{
  "model": "image VQ-VAE",
  "dataset": "photos with spoken descriptions (Open Images, Localized Narratives)",
  "train_examples": 203450,
  "image_size": 32,
  "crop_scale_min": 1,
  "horizontal_flip": true,
  "translate": 0.06,
  "rotation_deg": 10,
  "bottleneck": "vq",
  "downsampling_factor": 8,
  "encoder_arch": "mlp_mixer",
  "encoder_norm": "layernorm",
  "encoder_norm_position": "sandwich",
  "encoder_activation": "gelu",
  "encoder_parallel_block": false,
  "encoder_inner_norm": false,
  "encoder_moe": "expert_choice",
  "encoder_drop_path": 0.15,
  "encoder_num_experts": 4,
  "encoder_moe_every": 1,
  "encoder_expert_mlp_ratio": 0.5,
  "encoder_experts_per_token": 2,
  "encoder_shared_expert": true,
  "encoder_patch_size": [8, 8],
  "encoder_conv_stem": false,
  "encoder_layers": 12,
  "encoder_width": 256,
  "loss": "l1",
  "latent_channels": 4,
  "decoder_norm": "groupnorm",
  "decoder_activation": "gelu",
  "decoder_weight_standardization": false,
  "decoder_widths": [32, 32, 64, 128],
  "decoder_blocks_per_level": 3,
  "decoder_block": "basic",
  "decoder_attention": false,
  "decoder_upsampling": "transposed_conv",
  "codebook_size": 256,
  "residual_init": "none",
  "optimizer": "muon",
  "muon_scale": "match_rms_adamw",
  "lr": 0.0051,
  "momentum": 0.85,
  "nesterov": false,
  "orthogonalizer": "newton_schulz_5",
  "adamw_lr_other_params": 0.0017,
  "grad_clip": 0.5,
  "gradient_centralization": true,
  "cautious_weight_decay": true,
  "steps": 6400,
  "batch_size": 64,
  "epochs": 2.0,
  "lr_schedule": "linear",
  "final_lr_fraction": 0,
  "warmup_steps": 120,
  "weight_decay": 0.2,
  "adamw_weight_decay_other_params": 0.05
}
Rows from expert 2 of block 9 of the encoder, named by matrix and row number. Rows with one number belong to one neuron. Each number is 500 + 25 x the weight over the matrix's rms, rounded and kept within 0 to 999. All counts start at 0. Numbers have three digits each.
# up: expert up (encoder.blocks.9.mlp.up, 4x128x256), inputs 0-127
# down: expert down (encoder.blocks.9.mlp.down, 4x256x128, transposed), outputs 0-127
up.77:496445509499542502514523524520540523484517469496495499472484454483552510437493491480477466488519494543509490504489478520487407520497504468508503501506497535506490488568477489520471555505506478492526506467452467480507477493534497489487476504490487549493529492505538524496541466492511482524512496512520508527514500484517509496484517495491403502510484555531472514466486500495515451537459
up.78:546486484571493497498529507504498509510521501456506487524508497552508500483488549482526518525511476503475520510474483452485546533541498510522516517527516494468500500535474490520440502503491473494461474504474537457455471486448445561514499521492514475526495485533485492491504549513502455486539513497459480508486514522491526526461518543515505509516461505479468525479446488506435477523520
up.79:473481501494531449518532511500463498483510470513499496483455507509502506477529546541525480458534495539465492478537490493478486537517478512492519461480472450522506502474485473483465540504542489514507475484494469482501484458493491492480466504503513546468503489505491480493498541475458500481506488504515513524514479556539534521517494507472513520536492517531463519491508503507542492536469
up.80:537463513513445495499549537492525492514502494520486492561480487494499490471486522494449481491519520498483505573492524473492437512543511465514493446506529517460469494505478503491520528471466495493512513414469513490523511495554492460480511483485482502481511524497487529497497490472542484470545434527532500460456525496479503510494510506506458530529487534524527481474466527540516475519542
up.81:484471478490510490507481480519512476485499500508473502497460496501529499502500497507530512521496514477512500477492518484521498527483499490505511486482525468499522509476492484511482517500511490502488508473523481483506496495469485497481500502497494519481507509487505503516514498454484499489499501516496483512496510547513520513508496526517510515522492512478527490492505516525452518492511
up.82:506472500495499466509505517517518501470502498525510497479507508489476507498502505525516499521533491496491485496514513476491503541479521529483498438506506469470499518476497473485535538508486514503490473510499493505491512496541502503512490497484496498469473496475520503533512487464469502500518490498522463538540524528544496488490528526508488513507479508478493524511523510517470518466507
up.83:520525482501465524516527451503495466507482549487487498558508471503460469499472492486477476495494511514493481491502516479484526489476513492464467510442519503470522504443529493484481488481535553500488499530505501467494489536481504536502497473510495507535518470473515509493501514484457488487539497529510472482460504502515492499492466500516525473563504503520493485453506528553483522491453
up.84:480498485521478478523530510524518516482492510515511488491478495500464512490516472522457488506509491562513511501527499515471510470513497465454529539530489510512436508498515518520527448527487503513493466460506481519486472478529505568503486498528477479507514532465474521503494490520509531527503474504543505568500501491511526509547505557506501485453521493508513492515518545511501510451495
up.85:469485466508488520534480532497451511462470471526500503502499489506492519499510472501532496520504486501502474453512510484524528475480494541487520495499515483497476517516484484517526462569514490500470512509517514486487516503549529517512480526477498463499484553512543496516517503473467502542462490520467501519479517559499485483529508482518511510508507488462505496500479514480445507531458
up.86:481545483501513497448503492508462489516508469489490511513449511500509519491471517490494486530466501517507533490482497529494510480498522492616507460510523502507465465494506508538499494505546483501506490513513485501508541465492513515529538471511509516452494446486536512526512536506519469526532523525481504526513503463474508505524535452502505508463485451508523503509487519499481549470513
up.87:457527492485467491520493510525496473502497466498498506451473507517482503474489492464497552524465454500484484515488524529524460519505517514522504542492512448497526499489515535504470502501469498486505471564515561528522459556550474512465482508518486519476485489547516507499484498497498533497525486466508514493533493558506502502505481517516493495455511492501497519469538523501492500524496
up.88:467486489494527481548472491494544447485490502488519507472491516526508457482427452470456472521546494488543539475534479503490605570507490522540514503547497444475527508465450454511483458549524504464510435472508495490493433517433497510475481493486471514493477515496491529523524526482493529502565513533449499511511505538524534526531530485492569543516468500437508503497509486490475476531495
up.89:543493455495507504472511528487526496522503484495495463509499494495526511484482498504470531495506499477489514522511494501485438530472520484501481515493509512502508510507512497528472480490476457517488484476557526498502388483467496520517518471459512456523523481480480490546494460520467474527534477508491514530493501494507512523448520492519507537483465511508507528500484512501475477517460
up.90:502519450491475473461535454512511523484523502492472486483473502495569508505485536430508517496497521484508500495504511519520596524491485507496544530511525505510499510552476470509499492519449528500474462493481502488489525481499530484564472484490484513473487526505512471542504494492475497510502511524480523451432517489505496517473503532505508504464512506499475523528521468488490522480506
up.91:491491549493491519465511537510512504508491554514446519468563512518464503528468538442445488508480508472521556525540500480569528481548511520516535504489493468485469500562499516476489515548459473489554493546489444523513499555492499473497501468528479493462432452449547463453532487511504493539480534495495524463525505509455444531513502588486487504525494491533463483475506525516534473510497
up.92:431498494522469506515511515499458476453507494497497486505515496531486501517515479474514498520523494507475479496568501530468549561526498514518506536487467537504487488509484469485484503563484483499505523529512489520481478474475500501524463497493455492505489557456487487444468469496496483581501496507468481488505451465531526523467501513456501526465529501474500530482467507478509510510509
up.93:522499494514457461514524555530456518510488490533488496461459541491474519501544507528508507474496519531526515478495492520563471446506485497500509500527526499526516496515511527482485490510524502502537481494521504514522556511537506522476471527493485519491495537518500481502534525499501481563486435507494451463477520519493458516483467520473501547484500474482487482518489495502531460504499
up.94:492463555486455515495495492520484510493513475564525506507467462504487491502535490519464497475486522531498478485500479542435527517531488506478495512501481504476512515533500509514547497453472483514485535510480522505460541525481447480451484507500537441546489476511520502508529482526510480518493535466529513468503506458458461516500499503515482523540460509551536529496461516491554518483525
up.95:504473477494490500495486495514459484494498476513494488504497490502531510495524500503504483514523515495487502465531511486466526528482470501497494491525544512496488464501488479472501491522518511493493484509494498492498495511472494484561508514538474509489487541483518495477525542483498489512534510485472498474507512506523521521482491525514447529501497484463513509526497491519496508503490
up.96:461539500491497477506488509500523501500505506506466493505520469466516522508474517512475496492469486506501490491528478502519459524508500501482515520508501513527467481490499493527479529508489498500507474511461499452508507467501500483517496531488504517489495476484513462544462529467495480501543468477479488463524503505489524487492496508505493508525492504496510491505501482516534526476481
up.97:431496500475512493490506472478533455478514494497504502530497491483507506514487503457530462500485508484499498522455526506537504507508494506479507525463493483480521487537523502452479455515517499474549484492490521503460481516451539496507511531539529498481527476505475514498503546486502516486481478467519501486522460510526482437475476512488482494499488477563463496518496528504491575488532
up.98:456476471494506499526478509523536510499503523494476522511482531490534467515529521509524492516528489519512505461468533535451440487486480492501520485492479540471498487484486483523527512483500465527534452495557527468466469501526510482482462495485506524562502540464514521457478491505517491489511469476487523477524518479516511539438504470496468523466504509505516505518488472499507522473494
up.99:434535520482460517459476478546513537476492493513493491488475483526489497494483473484538468492536498510517481535514490483509510462523492523511500500511503467496504491517501506472489543457496514489509501536437502515507542536486485501471470523513504529491474489528537481557488502505453487484535483492506526492529502518516457509550541497512553501480481513498500508460506488459542506529521
up.100:583493569531515519527478504496465508512484498499478521525504421502523516497473501483520505481508489492486502561513476468494509479502499513491478474486489469501525508487511490440502428456486478529525515526497501506457485499426521506500574482467483483517504446508496524450498464508525513505507492508529506533533500469437482536523492503516501486466490510485506469448476518528496480517545
up.101:505501501486544496514484502534506506478501476517499453514484501462487495512503534436505460491504519464494540483491497512479483515508509528517527453478487503497504506535499481455491551557443531508509526510493466471495527513476514469512544517469464445458529538488531479577513470499487488498534500557437494511489504485524487515518531498488496511498527486542508472501473516487486489526513
up.102:455539503505484439522510506530489528515503465525511500431492527480509498483566491425534534487493476471490509476509503517515460499514478491488486504484579509489523506511497509503485501497442495487471508515466525543513470502542491511513500497557500489473483510548535502503496526476519513476486522483483518462556513506476463515482494520523473475471521484440526490533480485522518505506507
up.103:470491465491458490540485475488528509498523519488521481493504522506472513536533532499555510487544477471479486495526566504435493498523503519481505507453514493465475481494506480491479533541500527529454434516485480510474420535483501490541515464482502475491469527513531511505539509455516484516467501499483492476468525501481518492505508504462496489514540490482513493485466468531474520499507
up.104:464508488486522485496532513507512497502500530474485525454450540491479514479495489515473491492539488445532505540485512497530500507502482491488525520484495472551495488452503526491476501522519500530477507473415443528476517538493489505469491502546506496505492551513507493517537476519507525500514545474477503495521503516493491485492498487500468537540495471519550504467486501512451513473491
up.105:498517464495484507500490498499494502515489502495510481506531514490494501464519480483476478500502559482538500483464533516510569531483516515510536481501527499495517468536487500505488464505464521469465455505561486507552504523534508513490507503503524476502499519478509501544520509494477492520466497503534519482503479486482523513487526488479512500533498477506506496487498486500486487516491
up.106:465494518481500496481458525464533536496519500469498520503516477517474465525496482539484486507500478518464537525543470488491523514458478540527524509499470460451514467476539504508494508484566501527561524516525475498537460486458507528469532494475498493519496476550502515484506516492520498450489499564506498490443513528535507529518477484505492479479490480500537475482513487462529459536488
up.107:498503519519441496501491505500489520485493500478485501456467516476513479511576485490466521481498500519498515520476550512496523542481503452480456521478502524487503496518513545482471499492473482503476480484538508488527522482546506501454506518512512453502496530534483501468464506523525496505491498496510509467501497545465489510493530520524453493536479475478524528505491484488541462505543
up.108:460500499506497526498489504507497517519511500482482525458534495498529467484516507473484462493508526525481494495545503485486517488464511500508508496481505492471557499497479500504513500500514474486538484469500498479498473454487467476491494538530471526539501504480540505524515496477508487547473488507491484482502484506501498519479480543508518496481507501488502502543472505511472504486469
up.109:497476498491516475509487476482479521478502495489481501495500518473544494466486515555522480528485493476508509485509521493530548490483491495506506500489517501497507462507524471461478482526498483526457539482540487492489481536461487528504519486543498496502492515520497492530537514495503517537490507479493485495507525549498512526462482522494492517548487491487522460476479512504496506494517
up.110:516498532504491481486491526482485527498519492499503488430497502483478497480497483526483546497458511518474504441488516497492431523477478505517513514518528506506516450497527565540495485484507520515483469538537435481473451482548503452512533497466506504495489501558555497470521502503534516511518497477490507537416516565485473485569477495489507503491470517565510465493529509514498485483520
up.111:473471501507489492542502503502493507461510514516473517475484491503537539482492512475466516494501514496516493458473512486536493483487455514525523484483512540508508487513507539466463505473504490515519501503521480533497551501528477481493515486519479545509533531474506485474494533490480481484517522505505528510530492460510455484485494481497457518500485452544532519497492481500502528521558
up.112:448537525528503488507514522501487460492519473471510506510494464524472486531480488483502506479541503513500453535545531473489496473489514518485471511522553497461522482487512512426472490550487509486487537471427501489515495518481456557511543545537527496516517538471522467556469496503469529551515478475479509510484505495506549484533511533474481494489493507482502540510528487464486441479529
up.113:493453520512495506488505525514535494484489479527486509462522522489527535469511525488477424492532491510513467536473503466473520481465522465505503510468516520508498508498482502473537483471507495504536491547521478484489537522519514487507501527484499502498482500462520516507505480525475482507492493483493520498518524455483510520454482485517431507452539552504475526501489505487506492539480
up.114:511526485499543462512472480489524528507477513500514486517472499489496552500481489478477489503538509494501515505492514506466437536503500506422491508508485538492490523499464516527503497499496478479530478450556473498464474477533487493474481503526486485495484515489502487562477550523502525492526563507511487482506472500508475478504498457464541491431488553436494552475494506493488531540494
up.115:534486507536513533557454505514464504520489498514511497512460502510491465493505498464439478517520509532493536549481464500511508499503490487511497518487472515499477493551513521522506523524490491522507470523468490495498517492512482522476484482526553522534475548496515497519555510500487472485500521453505514490508480452516512506451515486479508505538465483562499504482497515460484550524481
up.116:483460526470502509514535503498459489479491488496505513527514511493485493470509477508489564514522519501521494507497467518500517502543511521567472494500501495470510509521486480532462511437501462488488526511495476506543530518466529491524508501517545500531509493523520462568480487466506481550529499486453479537451519446501500487504540512475524519493505515521513496529515473493538475479510
up.117:476521460502486477529510466541475488504517498501500501474439491505540520485485496500546513501557472539499508483457514499505559539534480517537518506520529513484499466505498518502478497543490495481483514513443494538498454505489500498494493529540493498503502505488451494507506469471520526466533533470465485491492515556515527510495465532487537496555483513485480523487492511502489488513520
up.118:479491492521481468503500508489490488497536518463513483500470495493512479495504509525507431516493499475500493510497524508517508519501482514557481500503545520518489540463482493497484543483480494490448473488524434540523473487502505497536462513532476507512487524496481487570466526510516475528523499483510513485526496491498506523510484525491506495471496487489520527511512493533514497501476
up.119:504560518556506474511456434483484524494491471459512490513489528506532534463537488508484487492515476535455498478516460513436512505520518511479496531548473525494479513507467493497503480532477512497516500516499460498468481497478508491507484515517526498485501518489481558505494428456488521504497502482554537510496477488481532462479516497528503481507487536466497511597493530456540547491464
up.120:492510502492523517496476509500472486486495496502492515485511506501524464487494514479502488519504522483491490482526524484488486514526480497508531494494529495455490490487496484481506517501488492492476515471488497511493528512485471492514522500505543538502494522472509512488523524484502479482489509489498509470491480533507520491499497492493475523522514504481520489507486500542485516504514
up.121:516477493515470494471526480516482517493505506541488492488499502510511494515500523506475494485506492478497494489517508499508495521443514503517508471485507481509502494514509507463517528504486507503439508461505490503500502494503503472529493520511466486534529478481514520498503523500499482476518474461505528477498498484493498520499527514546500517503512503517491519480485495502498530498510
up.122:476485483507464485503491519513428570514511495502518504516468506501516578463524502464470391468504500512450490483519512489482459491489472507523511522510529507482512498533513516467524492538574521518536537438508431533508515504465467513528528521520493489499493491510502483552574442499469519404450513509527499508442502489526467515551508513476515507456429525462513521545479508534515565491522
up.123:546482501511469520524528479466466508510459503485488517516496524506508491514534513439494508510513487518483495536431505505479522498540506511500521421494467523486515474510526519487438526440538549493481491524496546466502476482555440548468470498483520478547500508513509500503518520483493445548477511497515511501502481484487490494454523480529520501464480515476494457574478492502537484533546
up.124:501449466477464495472510529518479501495496536526454493477476498491530507516478507499540533479497491534516517495485485474532480482524497514485524497520527510496525498517519508516474484521547496535516494477452501508549518508492507512501497494495534469486494533535561467534529545491506491507487467484489496490475504517515493490477480506519467524449527533468508499495478484536509486495486
up.125:514492486498478505519512486503508543515509495472506501514474497500472522473528484459478507488521516535504493500447534471522474502453508503462499577451516510522477521491502473481497543502530512506512534492485501490526513476509491499504445507507455481495518519478455500520485518515465487471495491504535492435476500510493516504499505526515505498495507493568495496513527522513483504472490
up.126:517507535519515501521534500510499501507529512494521541493507479520454495522459489489488489516482514506495497516488484480488445547461486507518517508496499515531484488555501490534494546493494506484451505470530441482478500472543471500520460500542514498531466465486518516513488535530541466569515456460492547502476506473549467524505527465467466509568482519496479517448480457508487567540489
down.77:476484500504514513478512491489542484508503534482499482525525509494516507507520528525498529499507490478487503485493509480486511521531503485450520477524503481496500496441500500473462504514527477506533485526493521505502488488528490496506482512499537524482461476517459520537509513513530496425475492487518515495495500495479468539498519504507499503501472497499527506529491502484496503512552
down.78:499454481481536485494497481510493501503519486532503513525509493493509485488506485501513510473518501511532474505454524546486482514515507510478534456502485531497482493462485512482541483532570532473527415564509498488465499482482514488500486440528528448544488509467513534449480546490503491519496492510524450551463560515476481513504471498532526481505456528401533501491467507539522541501473
down.79:479499483497463517468483502482534475486482461471488488528509513524495490511474483488491570524504475493508471473500476525481487510531521501535503487562500522520473486516484520496517474539511477534497460568454524488527511494479501526523500507541498504511472435502468519543478515513555485495485524484495479496497534460506480525505492545493505505527487486510474506491494512477535541509517
down.80:546512497471503497512550508521467518492512475484525504496517522503488481509479483456508433457529508442500507458537507488501488495493499515519478550491487471518492510463482518481495506495513484481491500520430519462517518485473492528513507501503465527497484526476480498493499477535511511488519530519492509467483506501497515513532519498505496497497481490476481508498499500495502488487479
down.81:475506501479476514521490510508467506510504474499496500499496480503486494494503506507539479520489492483500471480475548480476485461525502501524498493524508503511495491480488550495518516506505505492524494513501512484489477499481487513485474497550531511528491494502494486536516507498521480511496496518507502479516467501497477496502494493485477499494534502531474514491494509489487481507499
down.82:477497506470450490530507539529495486482527454495499512557528557531466509509483462517471528521528483506502473470526492506487432513501499497478522463539472508519460507418499501490499529536544512507533454488468487467496466497552468502532500487561530550559466496515492497495462511495556490559539474547519474488510486440436505529507497507507467495526517543526443508491505513497457551516487
down.83:514493545514456523515486454494536513512464510489504497510488519531515498540523532535464424524477523484462471542439503511472456498483512494504537514457533475508487467520505494550442482495476495464505498440543509476497455555520519459495539531449504396514531517524506517488483483526449454467504501464501502509486511430506471480471496481496534515523444501486515495502508499486508505475515
down.84:451518502498524482522520513491480492525513487513488509494476465503514506503491502479508467497502504479482484481487502490536514517492474500529519465489483538479514535530469516478503523518481490521527502516521513481502492480473544506514478494509548514512552478524534514522494500508472491501474521520502508487527494506495535498515493482528456517496510505449482522491512507482495503485488
down.85:534474497571491550543483458504496522524495528504459513533483506526489516509491531518456489492492542525485516571450506511488465480459509465474518555481478437434493452541504486554473470511476539505440530458460499500499432569502564496495533516518557457479501549567603497543504466501443488494464502461509531512488474472481474457494501465497525502557508521513509498509519488482480454500540
down.86:516529516496467508491504527491534491513499508559536483458460492476520531505482496487479509461493532525492519476513464512499525475500534505472464476504494463510491490548524501501514492498487512516518507495471524513494513460470503474507509483485457476491507474516500502492522528493520544458460576512501521494493530491485504481540502488493470519470510490517480483503500506503507510532482
down.87:447505450482503455505484504505436513494537473532487496479466500480509487469530476498493517459495502492491506495528496508525518485528452521486506529501465441505530496554513492526518535504471512538465489551421476498500518496547475452523514499509530523469529505536503500490520533472510538493487495548501494472498505549544514503537518492467524487461515491551523485487506482541494460513511
down.88:497529538469553484483501494472493504521511505484472461488506476496499536516481529528476492519492481494491497463533526503530511497481511494537486506530504457490527476488511500493511474494527522429495507519512460519496503479569514516517513511508521515495518559440496488490520500481488492487547494494480495470508485531459523466503474517503463487488518485515478500536535537487506475488468
down.89:530521513496491503490482472504456500500503513506537498490517502492483476471495509508516497525490510520505511444488511512465477470467524506512467523488502523519468501519527483511478517529494501549490515520565490515531499504490509470497523495504482446512495517539517497517489538467521475480530513489484483500465520546506457540476497490511445519513502506544525525500519463520464460490492
down.90:506497519511498493478515472507512510513490539525483492476497449500497498543522505515490521478512526484520488485520493513508515468512494511498492514508534515519501526496464495501499488526479511478503500493477524501475505498446511500501496525538465514472498477477461503487503512516477497484504458509467477492484507477515509499474502528500534473515485471493485504456476520509547532517532
down.91:504534474460524489471482491489508499471503485500528502518511462478480496489507521527537501478503500536493488506534477498463494505519498516493483547461513542491508519440473485496512470464526492477509496512479525499480510465502524531504501508550476512488517490505499511474520493513522553528496529529451487536500542492501504491485529473484546478507500460494507492488491489505480478495531
down.92:514487495469555492474504545534494521533479466462504477474467494512476491492484473551507492520506483481475491416522508491520435462512484482498508479527491493498518476485464527485525513534510477493508487530575509485479488515516495505485474493565518501526476494487489499492543521500517537493497530493503474443464484524482464487477527513532485493511556508503495525512478472523486551506482
down.93:511484444491492460499482517513468509509477499543490511471493529510493500513531536457511627513576494492519511492501540545478555515480513496506523434479516527541486493476489500489502480520501487514455469464430533513510493501449502450505499484510493495527513504505527506502508499479535473588484480505486466491502498515487509513454523543488467486487527509529494519496465482502519458506510
down.94:503468510487496520464472495486481502508503523511498480490530538498535450531491500459496568526511483497507518516490514520461483486454503493476485473533517521519499517536482466510499483498525527490514490470504510511501543506488492502516525469522480515498507519488508521472487457499491476457511472502498492560444483531487527545526482510453502492541485523473501505479478479482535517487502
down.95:472520526491470485482471530487499495486501488472471511525529517486495512486478468508511483494551490525492491460526495511502431492545516531485535516528504519515491466465494552483530539559575494502540468524529476493492513516540443513520485467506525507508480484513461491502484527524566483514513434524529504470539482493471485513513506517517409484479481516482474515479509551493488532516499
down.96:518500503518496501534521530513541512507471490491507489531442492506533503504507511510519507487486499502507504549441501491497510501507512491494505524519481477489496486529493505511425514462473483509541537453507493507495507506547468514519507495425466476505509487521493510513491525532506491471433508522521499463474472503514495464496505500470508514471521514517487495508486501490469464510496
down.97:528463486498495511514494498536496498497502506502517510505484469531510490480500481544506500510470534479489480491481511472516489495511484486486491531490492506497471498511497499517524505516530499488509500498489498524507521500495483497500476521455525458481519526466457515484490497525502507460492498486511511515478505512533477497520472495497502527530509515494520516494482488528508506493493
down.98:514509509485443472529491525512485511472503468516514503515480523490510507501490501501504524488496492512512493507564483507542521481521478534482492485494472492491495542530520533494519498482492493522533513500533481506486485471463540492544497498438482468535499452516486514511478542488479519497482546562522502512479508505482518484514500500534498492498472522533484512516526544452492503526467
down.99:486529510468477511447488464489465473513521493509521506504527514497495511476499516535515504483457491489502495489526497491485502462476513528520473519490480529556494533495491507495502480510525491500491494455515511496485468520431503513493506480537484528465485502493491501553491452553504470482483512484507484541561520483496505514513481495513514484538440521470485476510464498529521587474522
down.100:494487509488553487465506522510529498488516492490487519469512520501507498521510513516507461505480493476491494494519499495479511508474496528506496572517509494531505520490518483526512500527512482459544496509557427477501498478538514519510477506509490531495469508438510493488477492499523483479522496491494478519478518533539502504490481499510506535569463481472473522531532500512503504483498
down.101:480495513519545515502466488500443504514479518460518510499490488520463508482453477530497522519504500527517515461522486475506446531447487477515489499522514508493487497549467476513486473553513486535493503473558445520485525488475482490499515505554500493471488516474513518467524493473487507530534540511494496501458541508526540486506493495511546506533564503475499478498489500503465498514494
down.102:496498451504563494481506489485478500482517509516477497487527511482481526493504493516467502518528503526502516470520491530512520540525524468496548505485511465491521479499510485489499518481438508498472480545440515536481501545491471461475487520493530479472500508510509512474498538496488496534543470471501522495512523533518537531473509523492494479508534508527531498490524503510484480535476
down.103:492521506549519489501463484508492494535502508491494479499486495490529508492536514524476509521498513498487532547488502504493489512473486518511489519502477498504523513570524490509479516483502522493481544485506449496521518488474523484482494486514480454501499568502519510532484505509464489470505482479537517515481509508487516493491498478464503521503510496531515513510484485521473464500537
down.104:519501468514506502544506512504462499505526487500497512497555491515507487534486478479490482515510473532475500529482480479522473458526490503549518514453494499494516525510510524492497528493482493521445462524539477497518515453478528502484517480438476500511492481489517492473478496504510502529504522493495491459518528517473492490506480515502516491502506489487517535473467510528484471509524
down.105:501463490507513472498508499525511492499458500526478497475487493504480526509512504485514519476507517466492507541489530509486470523472489475517507525484503505486502483467511505499509494506500499492465526505451543492496517516465483478499500510503487515464506534488504502495526484509490500525505473502464488498464480515524504483486502486526575499526506493507501508505474474498505484483524
down.106:502539492513524509474482487530558504508498530507493479481452468493503481510520523491506529515482501547507490489498482522481500488519500500491481512494473498478517481530502457511478489504527490496514536434509492494503503475476503529543501489478466519490514460510502502492453469534499505475510492490494517480537500475547477519465479477494466512490511487508491502485509473423511506486504
down.107:496498457499509500556508512497478502523503501533514488456502532505472530478495493544535487514537521532489515553467536510539493489491530503488510494487560498507533475504499493496473495429512502514485568481420529521500479468464500476484511503511485481499496492473504491500509498466521500527526487494537514499562534461536485503477509478494496495489483509572476517467478499514471501475491
down.108:510506493516506491510507510481503477520521526482504513474493468502529451520524524478493530498483464524505531507504482481502505474526475515529492481530488538494508509524493469478510506498468502498515510497470501519534543485415521520465481492553480531505508497493464527510488532515538494466505474500506510530507538518542503499475506492508469536459492467515507529489461474500510500526542
down.109:495495530485451514508490537497518494492485474478484502494521514497506496484501471511483492513503470482487491510495528500482466507493513479486518503534489491529505492489508518506532552475545508511535483473526523489513507488502476486503468498514524493552493502496520511496494504499538501510494433505526491503499490503476479491508505502491468497496520503541483496498504509500477503494491
down.110:511483544477476477533550496461550476514528499432508492465514527480483517491484476482537505452482520451504500522461439465529505467521507524463465543464498445565531479454496509489503484493496500470508522503442482491517560512504488479478519501512493584476582522467454532488524518512470545518516486524482501523469465493486512496561521505479498503574493496463522438519497502531522506504507
down.111:495505481476524506485545523515478495490509481491496485510472473508472516497503484480499496484499522485506487485519505490487553570474501476492486477501501486514480514493504514475515509482489478533490508528427533498519495504492477505508510498503492550488501451531511486538513427482516531539486543476490502465522469487506491563501514510491503470495526517495508490513501512484490517519494
down.112:500493520491499477499522495509472490460543487459541530515523537495506527477484529477528487513473481523508516474522477500510499548495492517483480513423497488522502499510500465489474524500484501505482478498461506531512550516440515499505504511537490518535512514519489502520475533516516496518502517480478492535516523498512547548486503500507473488512450512478525508504455498514447517500463
down.113:537494533509530504531463481460528493518526496501519488507491510488546470536479503503442494474479467498508535501517499493512483481487485463448499531533492499421541523503505527476545517426506487486505524485453537499501471482505502506493502480569523521528485509491487487500475503495527480478466476495535521537521499500467525483512510477477521484502488506490516500532482499482469501506506
down.114:490489485531484508468461473482505503496496513497487507494490506493498463509500506492504547521471513547525481518506498498497521494509496498512484498511504529480500488531513477514499482507483507477486511496559563488469500493475481529515529510517458458502497490500522503504520463498447523525488483505483483500463487524505509529476482511471492486484509496525480516515518466489488451505510
down.115:483484502515528509500547484482526518504531499518494516518528464496515486515467478506481474501519524506532523523575478489489540517503497520492492465507516551431498508493487545509503478475529517503486489531473485526500495493469469549513522497541499499486492478488484493500533481462504518486522523493499490536476497500461468492529478513525506463490470517452477497495498518528544478506514
down.116:497499490492499507515460506525540507495494512485479495510480465515516488532482505482503450477464496489512495516515515507494526506512513476520493503485465512477534516493524513502516508523516501518494498467501472470531531491475494509487487489489460510494516514505540532512485475479498519480486516509493504520477497504511486525504518504493528518505526470486474476497493527485473501535525
down.117:489471531464510462490494517474523487478494476523495494517571515483483500496467486474486470507552498468510484464524508515493457515459509525487523502505468461531493472483503470478532525503494502504508474592493522504465546491550480470509480501519534469504493488474488486485483529480541493527546449510495489493465480522477496509473504513525407488523518512524534500513533494511485518497466
down.118:527518498522495490519527471482471503507495487539507518490454454485481487505512489456445543505515501510504509500513515485513535512483476490508478492526471519495486520546522512498500521472506480555459524462465467503520507496515502513450477512413513464486545524549490504485489519485519467472518517502526530478528466510499472493511483486501496495446522499487533511457483503513518442498528
down.119:486514464505491489463535540500513484547504525502512477496478488512506491490496523515527519499492565501495498493473486535502497509534495523504486494511490515475500471555523491525509522484500492510499509497487492481503502508525484492488515466512507500524491470516527509504492494510492476469468456506524506493537493504499530523455523471505477486406464548484498527511506492475506450474467
down.120:466536499480436495483515494503499494471504498475518531511531496479494508489512471494541486514501484524524485481493528538495469472533502534501489513490506526560498496485479500479528519524506483522490471497508478518492498489529469530489495498510505486504532511533481497497494539514503479513497500523518479486527503513491494487502500523507439504492452500499483490488504525516525534502515
down.121:484506522501529492501543536493476502515509496520513495467501483490507505496511495547481510497513523470496493506501506486505476525498485479509523508496513504511476499494478502496517526513496506487510520494484494494497495496526493500485493519533500505531489518455466475487486474514490496492514496487511474506530504497494524506512495517478469505450527513497480518506495497528511483494488
down.122:506525501503465502537488510506470521492514469526489496476538461507496483497501470495507604457517499522497496525507510504526502499529496508491497423512452510487540486558495473502491514473478465544481499474481558508510457502487508495498489504463495494506474511523543485506516466495506516483474475505471528513488472517496484488490523491483475484465504485503525504472514471498483475513523
down.123:527544501531545486489473507494521499506537488530483510512537492475472485518513525524484521505452487538502549519551455533470500515499487550557477540465498545496517487547517492483490466454516498526460474516492486521538481463464524527507516489507484512501484473486509481482443460524485477520537489453497518516520527486496501519490507508505537510557465479513477488499538497509509559502487
down.124:472468483470491504502509498498440516512499525536486505479478516489477496493510518527486575495525503542508504468507514530483525516473487487523511426480517559478498499535484485488511503511472490563471503499486492472515529525478493481478523503524465515498508531534546488501500516480471492553520496488502484506496503512509511497458504495479503502431523497520526517498449478508498465524496
down.125:487499507513493520512502485489424511495498508491512497519507482494524487495477478506494529503530522516511496505489508473527487514492512501528474446481528489514480509523478503465501513516479506512486486533478482485493508478507512503522482514470516530490494510496510523531489515499449483517511511527493491516500496497518485494518488509491464488464479481517453482497497551501496465504485
down.126:502478497491532489488486526503545477488518549470479501475525524516512503509514523467505466482525528505532506520480498517467475519512476502497506529499494490489561481477500508476531495460504469477482530509517510488504503536448498465494501491538490482544536505474537515475508484490512535508463452509505471497496506519515514552487538507497520538485498503493512504510510509450546513496467